python train.py --dataset="microscope photos of single blood and bone marrow cells" --projector_hidden=1024 --weight_decay=0.4
Rows from block 4 of a small self-supervised image encoder, named by matrix and row number. Rows with one number belong to one channel. Each number is 128 + 32 x the weight over its row's rms, rounded and kept within 0 to 255. All counts start at 0.
After each channel's rows are labels from the 100 images, of 14976, where the channel reaches its highest value: "strongest on" is what is common among them; "patch colour" is the nearest of a few named colours to the mean colour under the peak. Only what is clearly more common there than usual is listed. The data: microscope photos of single blood and bone marrow cells.
# convs1: first pointwise conv (model.blocks.4.convs.1.weight, 640x320x1x1), inputs 0-106
# convs3: second pointwise conv (model.blocks.4.convs.3.weight, 640x640x1x1, transposed), outputs 0-106

convs1.299 [ 98 136  98 202 146 113 147 163 118  95 164  92 160 127 134  67 152 152 158 139 143  92 106 126 128 131 118 136 152 155  79 145 146 163 140 178 137 153  95 119 150 127 133 109 135 111 178 116 124  97  94  55 140 147  74 101 137 121 163 234 130 169 167  79 155 151 164 138 117 170 103 153 101 164 162 137 125 119 119 115 101  95 189  98 110 118 125 126 143  65 143 129 141 142  83 118 114 123 107 176 167 154 129 157 128 166 120]
convs3.299 [134 157  70 118  90 155 151 133 135 168 192 175 116 111 134 155 119 142 148  84 108 169 135 133 152 176 114  97 158 120 154 155 184 105  53 115 171 123  87  99 126 164  61 133 199 105  64 131 177 151 145 105 131 151 143 122 174 115 106 148 130 138 111 103 142 107 155 117 171 119  37 177 215 125 123  95 160 156  78 102 133  73 139  55 154 125  92 120 134 102 150 129  92 134 142 118 141 153 103 137  92  95 132 149 122 201 142]
strongest on: cell type: erythroblast
patch colour: black

convs1.471 [111 111 132 143 160 151  99 129 158 146  79 173 132 155 135 160 115 202  98 149  70 156 161 113 117 161 153 189 126 132 109 157 123 126  91  77 126 144 139  94 117  91 142 145 102 173 103 178  96 112  71 100 119 111 195 123 117 165 110 150 143 177 154 189 104  73 119 159 139 156 115 108 202  67 123 145 108 101  79 141  71 128 101 116 119 148 106  89  52 157 124 173  82 186 135 116 158 144 219  83  90 100 157 150  82  92 154]
convs3.471 [125 113 160 136 136 159 111 116 123 100 129 113 114 149 123 145 141  89 115 124 137 145  69 115  63 112 179 110  22  72 128 108 126 161 113 146 115 183  97  78 158 123 175 136 140 149 108 129 146  48 184 128  83  99 148  93 127 162 180 136 172  62 141  98 138 107 113 153 133 118  96  90 131 124 110 134 117 125  64  93  95 143 145  74  70 128 118 187 154 179 122 140  83 117 121 105 110  87 131 101 105 126 134 152 143  86 187]
strongest on: cell type: segmented neutrophil; smear: peripheral blood
patch colour: purple

convs1.356 [112 154  99 138 145 186  84 152 187 126 149  89  63  66 178  72 114 157 143 152 135 152 161 149 137 192 144 109  99 112 138 156 145 113 123 147  85 117  65 127 103 131 143 123 140 115 165 103 113 107 139  48 119  63 117 187 158 142 162  84 146 165  80  20  88  82 169  97  96 168  86 179 161 116 160  83 135 136 149 153 183 122 180 160 108 101 137  76 116  70 137  95 175  86 119 108 129 137 144 137 121 123 148 103 106  88 110]
convs3.356 [ 99 170 122 133 126 175 136 143  81 147 109 115  92 188 121 164  77 196 160 152 112  80  95 166 150  48 175 145  88 124 124  98 172 138 137 141 140 111  71  98 134 134 165 106 128  91 148  75 138 137 122 153  95 162 107 131 110 108 174 123 161 121 132  81  87 189  73 133 170 135 109 138 103 146  99 111 144 174 112 158 102 115  53 180 140 113 125 113 114  91 145 130  96 115  69 127  90 134 168 130 166  84  97 102 194 113 116]
strongest on: smear: peripheral blood
patch colour: purple

convs1.216 [137 155 136 107 150 130 147 152 114 126  88 152 122 112  64 124 127  82 123 134  98 147 123 133 138 115 137 152 175 106 142 116 191 119 145  94  80 105 138 103 119 100 134 129 123 109 142 142 128 106  77 111 148  89 124 149  89 146 126 106 211 117 178  92 160 106 112 120  88 125 111  90 178 104 115 150 105  93 161 203 178 121  81 131  73 136 182 117 135  78 141  90 100 112 165 130 144 106 171 109  90 128 124 133 113 115 148]
convs3.216 [198 123 109 126  61 109 144 130 136 157 123 124 118 137  74  85 132 213  90 110 106 182 156 151 150 130 179 120  37  69 111 129  89 106 109 166 125  81 101 119  91 157 142 126 173 149 125 175 156 137 116 140 140 140 105 129 199 137 139 134 144 127 138 107 171 118 135 140 154 118 133 168 158 149 101 124 114 163 144  78  74 138 130 169 105 178 123 145 143  92 118 166 160 133 170 205 115 133 158 130 171 120 149 147 116 125 161]
strongest on: smear: peripheral blood
patch colour: purple

convs1.595 [105 154  83 120 148 108 109  50  64 107 105 163  71 152 136 155 200 141 128 140 180 134 147 127 141 128 123 149 177  87 177 113 121 125 156 152 111 125  97  91 135 169  94 196 165  97  40 141 103 141 188  90 174  67 113  86  88 121  88 165 109 165  77  46  89  78 160 116 158 121 107 183 175  89 176 100 111 143 153 132 144  56 179 115  85 132 151 162 146 187  96 156 163 138 133 119  75 144 139 117 221 116  89 136 146 139  95]
convs3.595 [165 152 120 201  78 104 134  89  28 173 161  56 119 134 113  85 151 139 191 135 124 133 142  64 131 159 102 144 119 144  80  84 120 160 150 138  92 150 101 119 169 110 166 115 144 106  84  90 144 121 132  88 108  81 134  92 121 176 159 138 117 171 110  79  80  83 156  91 120 153 127 101 115 158 134 111 117  67  58  83 130  98 105 121 112 135 110 105 211 110  55 122 106 155 144  97 138 186 113 125  98 154 126 145 133  94 163]
strongest on: smear: peripheral blood
patch colour: black

convs1.426 [137 176 169 105 102 146 119 179 106  94 101 126 119 111 107  73  89 117 116 119 114 121  98 100 145 139 109 153 118 129 166 118 133 212 175 130  96 132 152 149 189 120 161  86 113 127 152 119 128 103 204 152  95  82 156  89 181 194 119 142  93 107 185 107 124 102 121 112 128  90 120 125 143 149 173 179 127  93  82 186 129  49 150 162 108 132 102  95 128 107 133 157 142 117 122 127 149 138 174 116  91 105 120 108 180  95 113]
convs3.426 [135 122 192 104  93 101 129 111  77 118 197  83 162 149 129 153 119  89 133 159 149 123 151 154 165 112 133 162 153 117  87 135  89 152 142 117 139 117 136  90 114  97 125 188  72 134 186 168 161 115 119 125 137 174 209  47  92 120 160 166 157 152 104 177 145 110 107 121 173 145  97 113 171 132 109 128 136 118 107 109 185 120  94  67 100 131 133 118 143 102 144 138 116  72 129 185  99 163 142  97 103  89 159 109 165  68 164]
strongest on: cell type: lymphocyte
patch colour: blue

convs1.59 [157 113 100  79  82 108 101 152 122 120 113 180 100 151 106 164 154 183 171 114 134 105 171  78 135 100 138 127 125 166 115 103 144 144 141 120  61 107 125 140 128 141 125 162  69  82 110  97  97  56 139 127 157 126 160  81 120  99 135 176  86 166 162 180 176 172 139  97 148 147 146 114 138  77 136 152 170 116 117 130 155 168 101 142 142  83  98 124 137  54  59 119  98 158 127 154 191 130 144 154  89  97 149  85 141 107 118]
convs3.59 [ 95 112  89 113  94  76  84 141 106 128  98 105  82 138 135  81 134 114 213  87 135  98 164 143 118 103  63 105 122 156 106  68 102  82  92 180 124 107 175 123  94 129 227 113 172 148 146 125 177 149  82 164 142 125 128 109 153 165 165 133 160 124 132 112 153 129 180 194 123 122 118 150 125 169 101 121 157 151 127 118  98 118  79  88 104 109 122 146 158 103 124 120 211 136 116 110 128  84  94 107 142 140 212 161  98 135 122]
strongest on: smear: peripheral blood
patch colour: pink

convs1.600 [112  65 136 108 156 157 150 118 159 186 155 144 109 141  50 131  93 121 114 103 111 166  95 104 133  86  55 167 128 137 113 132 112 110 134  97 108  88 118 120 160 133 160 126 131 110 103 149  87 179 116  89 108  84 140  68 148 109 110 102 144 108  47  96 137 112 121 132 114 177 121 155 181 128  95 131 135 101 131 103 124 126 118 114 163 121 115 143 119 179 117  91 141 121 127 134 118 153 167  96 208 140 147 122 122  97 120]
convs3.600 [ 79  96 129  99 141  60  91 142 147 111  92 150  37  72 104 130 177 156  75  92 157 165 138 139 107  99 178 124 148  60  91 143 152 127 153 109 180 140 111 107 108 140 145 132 142 187 102 115 106 143 140 128 140 167 155 157 156 131 148 109 161 104  89 157 169 141 132  85 144 138 134 130 157 173 162 141 118  96  98 119 133 148 145 216 130 176 180 181 140  67 162 141 117 124  55 160  92 107 149 153 118 111 134  86 120 137 130]
strongest on: smear: peripheral blood; cell type: lymphocyte; cell type: erythroblast
patch colour: black; blue

convs1.423 [ 95 125  91  98 108 128 123 142 154 131 119 132 157 131  98 115 160 121 146  43 116 146  96  60 105 134  77 200 109 133 134 149 150 121  99 125 133  60 127 130 129  72 167 111 138 114 136 163 149  74 144 145 177 181 175 150 158  96 141 157  86 160 143 105 116 155  92 122 128 149 158 134 116  57 167  85 154 133  94 132 117  75 161 190 168 117 157 150 146 130 148  95 144 180  76 102 105  90 103 139 154 143 184 124 140 136 163]
convs3.423 [177 177 138  63 102  74 205  80 166  80 117  84 119 103  92 116  63  98 181 132  88 123 111 114 159 140 100  74 144  93 130 124  90 126  75 116 138 202 117 126 145 135 143 163 167  71 145 151  33  65 106  90 139 136 120 134  98  72 172 148 111 118 151 114 125 102 105  81 135 127 154 184 108 100 147  86  92 100 123 124  78 115  92 138 146 102 138 112 144 123 134  82 114 123 124 184  83 109 149 120  83 119 167 122 121 135  86]
strongest on: cell type: erythroblast; cell type: lymphocyte
patch colour: blue; black

convs1.638 [131 150 168 112 197 106 110 162 128  86 108 172 150 143 149 135 138 162 144 179  77  85 166 154 154 105 105  83 125 119 150 144 186 159  84 115 108  61 108 150 172 127  76  72  77 113 118 101 147 112 126  71 161 148 113 141 133 156  99 170 125 123  65 112 173 139 140 161  82 159 111 142 125  79 153 135 115 100 110 103 169  90  89 145 158  86 115 120 129  98 181  47 154 189 162 167 120 141  98 146 138 177 149 101 138 153  96]
convs3.638 [142 155 167 122 197 112  89 146 124 131 149 132  97 124 119 117  45 153 160 120 158  85 113 106 112 134 121 119 122 148 143 215 113 115 129 147  97 140 152 122 128  60 156 133 168  45 221 127 156 121 106 124 170 224 111 135 126 155 118  79  76 117  91  68 118  84  99  95 165 164 164 138 170 104 105 131 112 125  76 144 162 115 160  83 160 156 166 146 144 171 130 171  93 116 137 135 100 121 100 121 104  98 115 162 152  98 127]
strongest on: cell type: lymphocyte
patch colour: blue

convs1.609 [136 122 115 133 186  79  94  69 156 156 125 118 149 156 122 135 112  97  69 124  83 141  80 141 155 144 140  99 104  70 126 134  97 137  86 154 117  79  62 131 107 198 180 194  92 160 107 116 146 142 150 144 146 121 121 174 141 105 177 126 139 109 121 147  81 131 122 199 113 114 137 116 195 114 123 143 171 110 147 126 147 137 159 106 132  77 148  97 148 127 116 141 123 134 127  56 115 135  94 108  99  92 110 148 117 136 156]
convs3.609 [116 196  51 140 115 108 113  89  76 174 109 170 151 156 152 138 119 152 138 143 166 119 169 152 112 143 150 117 129 129 155 118 138 160 111 119 108  77  76 160 141 129  99 174 112 166  82 130 129 117  57 177 200 107 158 140 136  96 106  95 108 128 130 119 158 179 152  69 174 171 111 130  97  97  92 101 103 172 124 183 112 135 127 118 151 157 144 154 117 150 104  77 162 161 187 241 125 122 119 157 124 121  34  74  93 148  94]
strongest on: smear: peripheral blood
patch colour: purple; blue

convs1.604 [125 132 128 148 164 117  80 161 123  94 105 132 135 155  77 111 113 140 106 162 128 166 143 116 118 132 122 129 101 130  80 103 119 137 110 160 105 115 142  79 140 176 118 137 186 140 112 162 136 136 193  96 162 103 141 179  82  61 130 144 100 148 166 107 149 147  62 137 129 153 126 122 154 136 136 148  87 194 135 129 107 101 170 122 158 164 136 102 117 150 118 136 120 191 138 155 137  44  76 182 108 147 129 171  81 119  80]
convs3.604 [145 155 163 131 140 146 131 107 162 115 146 143  99 190 137 133 142 106  84  98 125  81 155 142 110 128 186 102 106 129 117 108 193 116 135 104 112 121 101  71 152  93 157 108 126 165 112 107 117 100 128 154 106 108 121 107 116 117 193 149 123 176 137 114 123 137 123 120 134 120 116  68 127 163  85  97 122 132 160  93 117 184 135 147 164  92 107 107 168  78 132  96 150 101 122  85 138  68 166 116 161  87 113 133 119 112 215]
strongest on: cell type: erythroblast
patch colour: black; blue

convs1.498 [100 163 160 113 139 103 137  85 165  97 112 163  79  98 109 171 144 190 122 159 115  69 135 127  97  87 183  98  96 182 150 193 137  85 146 131 167 110  89 160 102 160 147 145 133 149 169  60 109 147 164 154 133 141 130 126  95  97 122 121 126 134 131 161 122 149 118 140 135 143  85 130 130 102 149 176 155 125 138 192 207 130 123  74 129 134 116 107 162  70 117 104 139 125 194  99 113 186 184 133 166 123 123 136  92 114 150]
convs3.498 [ 90 141 100 129 139  88 146 122 120 131 200  97 129 130  96 159 154 116 190 129 149 144 123 156 148 162  97 126  57 189 128 116 112 164 107  87 157 167 132 173 115  90 151 157 147 170 154 131 155 144 101  86  91  82 117 128  82 100 121  96 108 108 192 137  70 142  85 167 171  98  89 153 135  82 168 123 162 152 107 165 122 126 160 120 126 123 108 119 174  35 120 156 135 128 108 122 135 156 129 117 150 130 106 155  61 110 147]
strongest on: cell type: segmented neutrophil
patch colour: blue