{
  "activation": "relu",
  "projector_out": 128,
  "beta2": 0.98,
  "epochs": 2.6
}
Rows from block 5 of a small self-supervised image encoder, named by matrix and row number. Rows with one number belong to one channel. Each number is 500 + 50 x the weight over its row's rms, rounded and kept within 0 to 999. All counts start at 0. Numbers have three digits each.
Before each channel's rows are labels from the 100 images, of 14976, where the channel reaches its highest value: "top examples" is what is common among them; "patch colour" is the nearest of a few named colours to the mean colour under the peak. Only what is clearly more common there than usual is listed. The data: microscope photos of single blood and bone marrow cells.
# convs1: first pointwise conv (model.blocks.5.convs.1.weight, 640x640x1x1), inputs 0-319
# convs3: second pointwise conv (model.blocks.5.convs.3.weight, 640x640x1x1, transposed), outputs 0-319

top examples: cell type: lymphocyte
patch colour: blue
convs1.366:435527499456399560575456433495506461481514435484432564513422507454486478437476528613495522500466466471513549539522410467594508486531514577576447411453520522566486494511548522534515578511546515500486613433503521530458501414423502573510479511552426478393501535480435541503479447531513482595536597454443518551541558479522578416568561521475376399467486524418592535551490544423468461507544503588440473475502571449389583545436602405483587537562477531569462458518451499521464444467522565505540429503510541513494506509514424539442484487547523556533529416508516503459580444525523405468465479489454514445588509487547579548538470467559541552394492486529436476436536497513475462535458540474572576501463547457543511526526470430465568499475498434510518465513490544529566484582436437526422556462410484494472431530558468541427551508494361435510467513473529438560440499448510527470516523468512571496445507519464539471497517421462564586492537376599581468535532565520460518457515
convs3.366:489536450453450514537488535463529441525447495516437422455503519502498490467485519458477427512475445473458399568501499467497535547438469492536564504510538473468545469479496484464536593541563438552485567516456490507432559561479563548437472500481491498499542600394526543530458532498506538395397411618522538513526519431517567473531536525530475526467510653470472481452516548535465496481480342427496488457445568476550466402496424579513499531506501450510388473475504520456563477495483421480422540472509522573506463415557443457531534525511480516472507422592428485413550430489542427526567529416553544486496473363552552438503430497507468451519494592563533440497572438546474556587519468458396508509520536516467381513569538538514506541498432462510511555461475509397519575609523521552525569539591428486482495452500428595452636571516528472481400550435560447607589439586537514448529417543470464491536472559377550566480499438557519464594500467623498464545537526556508365446496

top examples: cell type: segmented neutrophil; smear: peripheral blood
patch colour: pink
convs1.417:518506471465432492458515580489569466572494494381494468444511482511509477458552536477414366562497537480568432496548620563563568585467499501502492422489570483474504509551482617491548460463528468469533487539536588473476514607507547528485488570522484500461575506488517527527514475511490509525536613501611539598475515459424567514414392539385452515550563422570426534484505630491517456527382389485512573516493502491482525467622451471472593514528480469578467542538451487545592456564483477500496530501451470566592463541436617407441561508507405501438452540531439504491463526525538572512538490471469407528567472484433516528497475436476411541545465517481435514472623483498415469519537489452479543495549503459477576508487427479515519505432543519534592481578512450499425503517470522472506590440478518455532426476552535483496468479517438496482468442505555553441435482473386507480544557504465534501502436512487520437515416574461438396539358555445494524484472494482496539510561
convs3.417:571522515472561506475515489469532383618519477575568429546552456512584602484588543441478536450484423526518512544534513544547467529443497538513529449457432528414595557503487496548499461478517544448601535506577390373499457507483504544465494491500456547516499409441544466473556480557511490515440579542500443359555515382509502508474328554528496502527454531552397490477481510516554517571590507601485590580456525416440497450433459416482494570603501537458383488459436623509431565485496429438515542539448416450474452503440492491402517431455485566511561507471555419442482460590497472550424482499444510430425479483483470461512476473517447518486505579520478539438388458551452460437490511504462487522499529457522454494469537431415413470465462467449561620496488533499396454466514445479535448343480568533412444515405462525516559512582531424535406501477480501486518564555516479591475524505397502476502531540470483530398531535493497547467515576538512514583577509455513474548406

top examples: cell type: segmented neutrophil; smear: peripheral blood
patch colour: pink
convs1.146:477501454547566518503422470395456417492450477556522486546491409500465456565497435483511495474550467481457502428440478473611480537488437483476523566617476521555457479486549458510535490474530502451533535508447437545512531509568497486539586586535451481532577470499498472529527520477590486566460458482631514426477485518528504524430629385506546511426475539478522453494464541493496527551446507443529553473562569521469521496512521533478508569515597558604483468436458546409489441518542477441505500442409551572455448490507502392525492469460509529499477511515481607546447536483479468536495484468491483508515479543487526451444504599410543523505461455464542497408490499514526515515417462533523558399498498495514538578465572493571568421560523553490618597542576414524422578477551468561524423522498515457463521527529514498528494426403483463399555523510420515436510523567480555466460453543483574454563553488458381412443491531547442490472526396454563508398530555506559550538519
convs3.146:508420524479466614458461553551567496589526477463475514471562539540508482579484435616468498556505413575450539563466465541566434447561508502513464563492537552501609582476556507546416499580493486523462601453508495564516539463459522491602526564543410445486533463515437568485385470487489528552509507500476542498449606458509466551604552568568517503541483541524423457479468540497446457494405565586496569466500532563498496553460427524450566477514486523411516519516498575528542466539465477617520482450448504559535539530578556545438551571544440430493494505524570509442526468539455487502442493571447534511529465568511468536538510445391516442406434480576513445481512464488531493514468446462433501555434524582465465481460513459561550471482523529483503548535513446522512381583452515536528462543467483401515566547479473517519509515569569497548484590570558528469656483501477439509571452539421504555552582507435567608453568493546430544498508481514419530561595445545570474490514

top examples: cell type: lymphocyte
patch colour: blue; black
convs1.363:479520566488474458458515563579544424445506462510472524528448478449468474585435564531429503541486502561534450588513499559425456598418568533515599500483470488608520507529516481483496474421524436549429469515498508437554533500477478509572543566601491529499504428575517559456458470498542536426480492482547516461510462490496489476577493555431466514474541571439597416511461526471490461487482567458390537505463495487542435490447559434553494403462481510474431450459510520427566544499511444588500423509529570546503479543437556448531475451367514448557617508502551581498478473492554464523562534463511500472555473496514522552406638452459532545516449460481451477510468490514453443453510415507509477529582472534554494584455473454520570516404396535575527484460532509507474442556539497551548601521467563513479483513564511547569449479555518514512488534430531572600503455548466430500434491447576537490464586440437461524386578532478572591564508415505508457498574482507482582409518
convs3.363:466519555493583388518572461571482525436526449404373513514472527466533556496475449531487495440457574559475501553572592568448547535569584442535528486489532449520527537427418506566621534504456480494460498557492546502453610487510563563449508482510471517421665544441470401486523476468599511520557529468488530491497543458514541372525521578576570457460526450486437565491634550428582474618499406435505549463578618497425531455535416538578515545457493510471545494532543491521538498534531449596519501431505502530474579537520484561548480568538503453508498453480579515527548444621453566654458458530515517595447579452541539441526512513529472457425444418534500608468507445414521504498420503494535553553501505462463597545583499454623506474583508563485534473513463462556568557519639540407540557526502479612503451522466497587574508446536457451457464506480460592424516544469539465333470486517551508529479524506474488480651503500484554523487473571522434482517450492514556541498521

top examples: cell type: erythroblast
patch colour: blue
convs1.278:609505506520421453506482572506398515509485572546588501446443514445510485510465480512462538484487459566583526448455507489508568442498542481393499492513454548470519457479495570543442466488518520491564450494445598401538491420490431515446478435485439586499489539481549584529429558499549515450420561510529457537450562432449484498538472478442591549600460506502430474472505477466572553543551540524491513534416455488512513555507513595544503543496455462467580436447550506471499457547529508480530555445511467483461551478502585519490516405516443609453508575452485528492449541572479476501499487491474499461608464460490408442583547577517553476520465542488438481457580545558487497502446526432447518497442553476447526545562582539489485511467432443390572437490564584440538444463571538398510474394466558490449490419523414485408572538516580403477572497532476479519528529536527473498544491540473540505461587502488478409551518503569586428510519507402487508485519441529429644475570
convs3.278:599476486507479495428413524565459517511451435518388510571443552454498384436531490547515553485502458413460539450423451548525512489437433403488517513440478482443493608566508581516513422508503483438512554475496504515608608476570473567525462513553505522620552542452550561532536504491471507546581424500570540519457509579499468610445573430450463494472561490511490486541512510491552449515471501523569534410546455569480458411516466450557510614513453517449423462544477641511535484481501402452509557468456553440525581478532560511546507480517452503476582598457529416447524459584513552540543420499521416525424539443517520575583510544562582541501601496546498565439520434451543577508439403504426534491551516518492569540549536430559535523515508557561443595536421486593584536475544449511475443500502449446554562527370441528438551507503474463497492495456527534536564586561484598447493524457527555456524504494522515422498460475601553416487506461515504540497528521496550471574540

top examples: cell type: erythroblast
patch colour: purple; blue
convs1.210:596517491541499511609525498455421459512540448470476435514520539547436498486474512479444516560486485434519468551454561579512572492544448432413465511508456517527547574493478514575530563463624451545463403548455492497464516537566442578482472525546438546577446474424529545491570464451543457432485464436484539503607538453453567485380516507511471540457547570548509492487544412544565516541541501560474444516455475529533403600500601550486494520495477480568462458564472537452544547407535508505468455528411525469512565548460514457480440501454545458569521458465465446448569535484543457487495365420474475396458514433556554436412436466523521544441574537544427480485526442548525484468600564497462532471438396501471442456490496444538478454451420437560464453498497527553498473540480483531497480530492496401538565502563475465547432533444482484461458556536583473539464534540510487412463477505440464555507534520536477552449443502450532457485396536537476452549509515489552487538562
convs3.210:479532568496505394471526540408471536546494533519576562472496565502496527414468412479500452569504525512516535445465556542525473555497463545551492468482563574420442453552571491555491567504475447520493560506460548481548531503521532600487592448445526549535526537547528497477495463562482463528631507635489530450611490505470438514536480611443453529506492444428427572429501468523558532495511444473456491519427643545532554424552522478551494576562508509490541500526540456473421548497520552501472450482464533494534473490493624583525481482442404448473508340556422484579502595401601509423606436510535420493546441638436509399490444597530442678478507552572498583592533454462510504530518506452514461521367442527476570495600500586588550499468450492470498498488418488431560474573446556557504483477524500579540474562509499419434586461590526484529555507562530495491471439557481497509562493541463472499503525492579442503490451512568583452561474464404464465416459518435398443416500

top examples: cell type: erythroblast
patch colour: purple
convs1.98:472520414524444588605532464481512559553567482503522491412556500482392467518460513432459530473519430403580520521509492494448507597471524582494454502516480429412502563484564490554493551528550544470516534524545477416590537430516452481589468536497533466577572539481437513501415566472532453496476450523466459504419524407471574433516498568483531395510516605499397500528517429489522575449479517486512525472574473551486478539397356333504478454544413483565505537454526468491531588415429469513452606537517492534578473474448530461461486455470530500567630457412612549477489586502525492499470454517490544413496504510578503492513413460477423523552568372586509484545480454505582555526453526483482576443512567539510419460477490495539544581463529521444483482548502469421430337491523483559515480517535479506537417439455523502474499600466523450594541482526426539473473516511583545583535525447538507575483495486411482552393537401461436384523474405477471522537589523474474523497496
convs3.98:464482389530447482461477480576552565443494514520441427530480432575563459510509511579535516502544513534570457579469468422550524541482561508361514550447646393449549505565528401537438523498526474575469506567417510447456444487504382481577527435548543496512484552535621441556547530474456560469510480491527483491430526538538610595517529456513499572493544411561418430424516547516528548521439550510487600575495495495563580526495455495552558497518515511513551575579530425535424415499476531406472499483534523501492511488510516491435531483460473567587516471463588442524593428515571591598424448484437485456486575618505496554462495413479512562504453576522504553544540461491554453526549397493506492500490525526488412478516433505520516506415496519452521466514548501521433660531440483493538476525444519455523512502477464483555527540485514530565583566451445508474529430540483441526464490426496421490520518464477496452463546489463515465489557508542516484439537536522455411413516

top examples: cell type: erythroblast
patch colour: blue; purple
convs1.71:452504501482547601548433510533520507404517516467521466475591485474511551473591520433530495386513454467473397518460520523491453543477492500513491442624421474540536552592463550428537524521473482558431574534505527475502441394469473427478547599462566492588461532491386517415502615559547488425545530477477511522506446435501433560509536468574547466479535551477480518478408513557557485495495492555510465411457479532478545427483467514428522484443520464448476484508553483583546384573470428462549391488434541539436473521453536512466503562446535554489581490513450519510470475552551502505457487542430480479469483442456513515527599440451505550513447514522505530506526541403549510538521480526420568498405469467511469495503575476511436541503518498606601441540545477490433513502428436454518495529450524395563551412606469535537480497437480475495474508485480514490590487575416505517495555499479546444516392479574477473521536489600543538648514514548529509392523523469426453471567
convs3.71:555511572552505447462489491462592454565567489458448471532443477474601609448593568530510538508557550443545524546529526517472556477514580543592539536500519493460471442474536514564513483568493571538493579509470473490472578534455486477552545500551567478586467532518535560513559559566520487495504479473505587469442516531536493587496467512597468462516539554466492488479521463432483400477483524506448494430417430527478491540369435441516563537516540517503513343443448510512488528463495463408537538507490577485495519384512512531534463452402477536526406474427527462448403490551473488595518541579513492522492454409469480564602532510494378443396442474502530483481483471569511462469569512563585499569548517422596523515418581481519545428452439448493458563496523521470561525475474509528547502482507532563530436482547467539456455527501486432485519596556501473474513445452477581450555472480485563507490527505532500484528499551521534494511514624525415562547488464497566598505487

top examples: cell type: erythroblast
patch colour: blue; black
convs1.411:518510469513536527638500558558512402552423487571496477572526509437467566581545473460558528494416591523593475531599477487484546466469548507422549502422464475599544446544521503528485456538544457530533411525521464555489537438498496539527562512538500521517491453560473616452447544493545479511444437418511431533455548493462426509433469498515559411540551467608538387477519424528543445469529543519474445385472415535498538473484524471463611516518540501548546448506479602505453566526463463452476513538515460486365470471453433496509525594536546524478403521437596597528429547403469508525500501567496578518418533610419571486545539557454518590504436525519465434564484468501504520482465437549539526554393514527540547453515449504507496557435427496452466451511486371455469544510500425498542398488629468500438489475434545488482521562517543475511513443420570491503538476539449467460566559432523475441517565471556513536515441500534419508523503488502445537497540502439494468460509
convs3.411:563485621551555591512533444470593507471544444482551540514553523499513492521587611571467473469462583461599620478479547599501421580443589519471451480456557515607473502529558496528540490447517467505482527535448567521514615498549535462412500482597473581542438505449485486457435461607468475421567489448498484490472504496480485522444519462488478409536415544447546476510511569458517476460469572472535523509543497510485507498570475517464407491490622533494457443453486522587544565467546427547456556535502576486485518495445529485590540522509548475497513539495529543488457424488465360461501508496525524473516426543483541511494449484578520498442524555509490430555566474475553461437541505408542496445524494453392496506536436498453586528544494573512444453450450493480528522532452561500519547528493464544543590496627478515536510522529459601471552588554521457491545452448523531421441589545567500396530528542511454470533516605595595504584454552489547498443428520451508482460432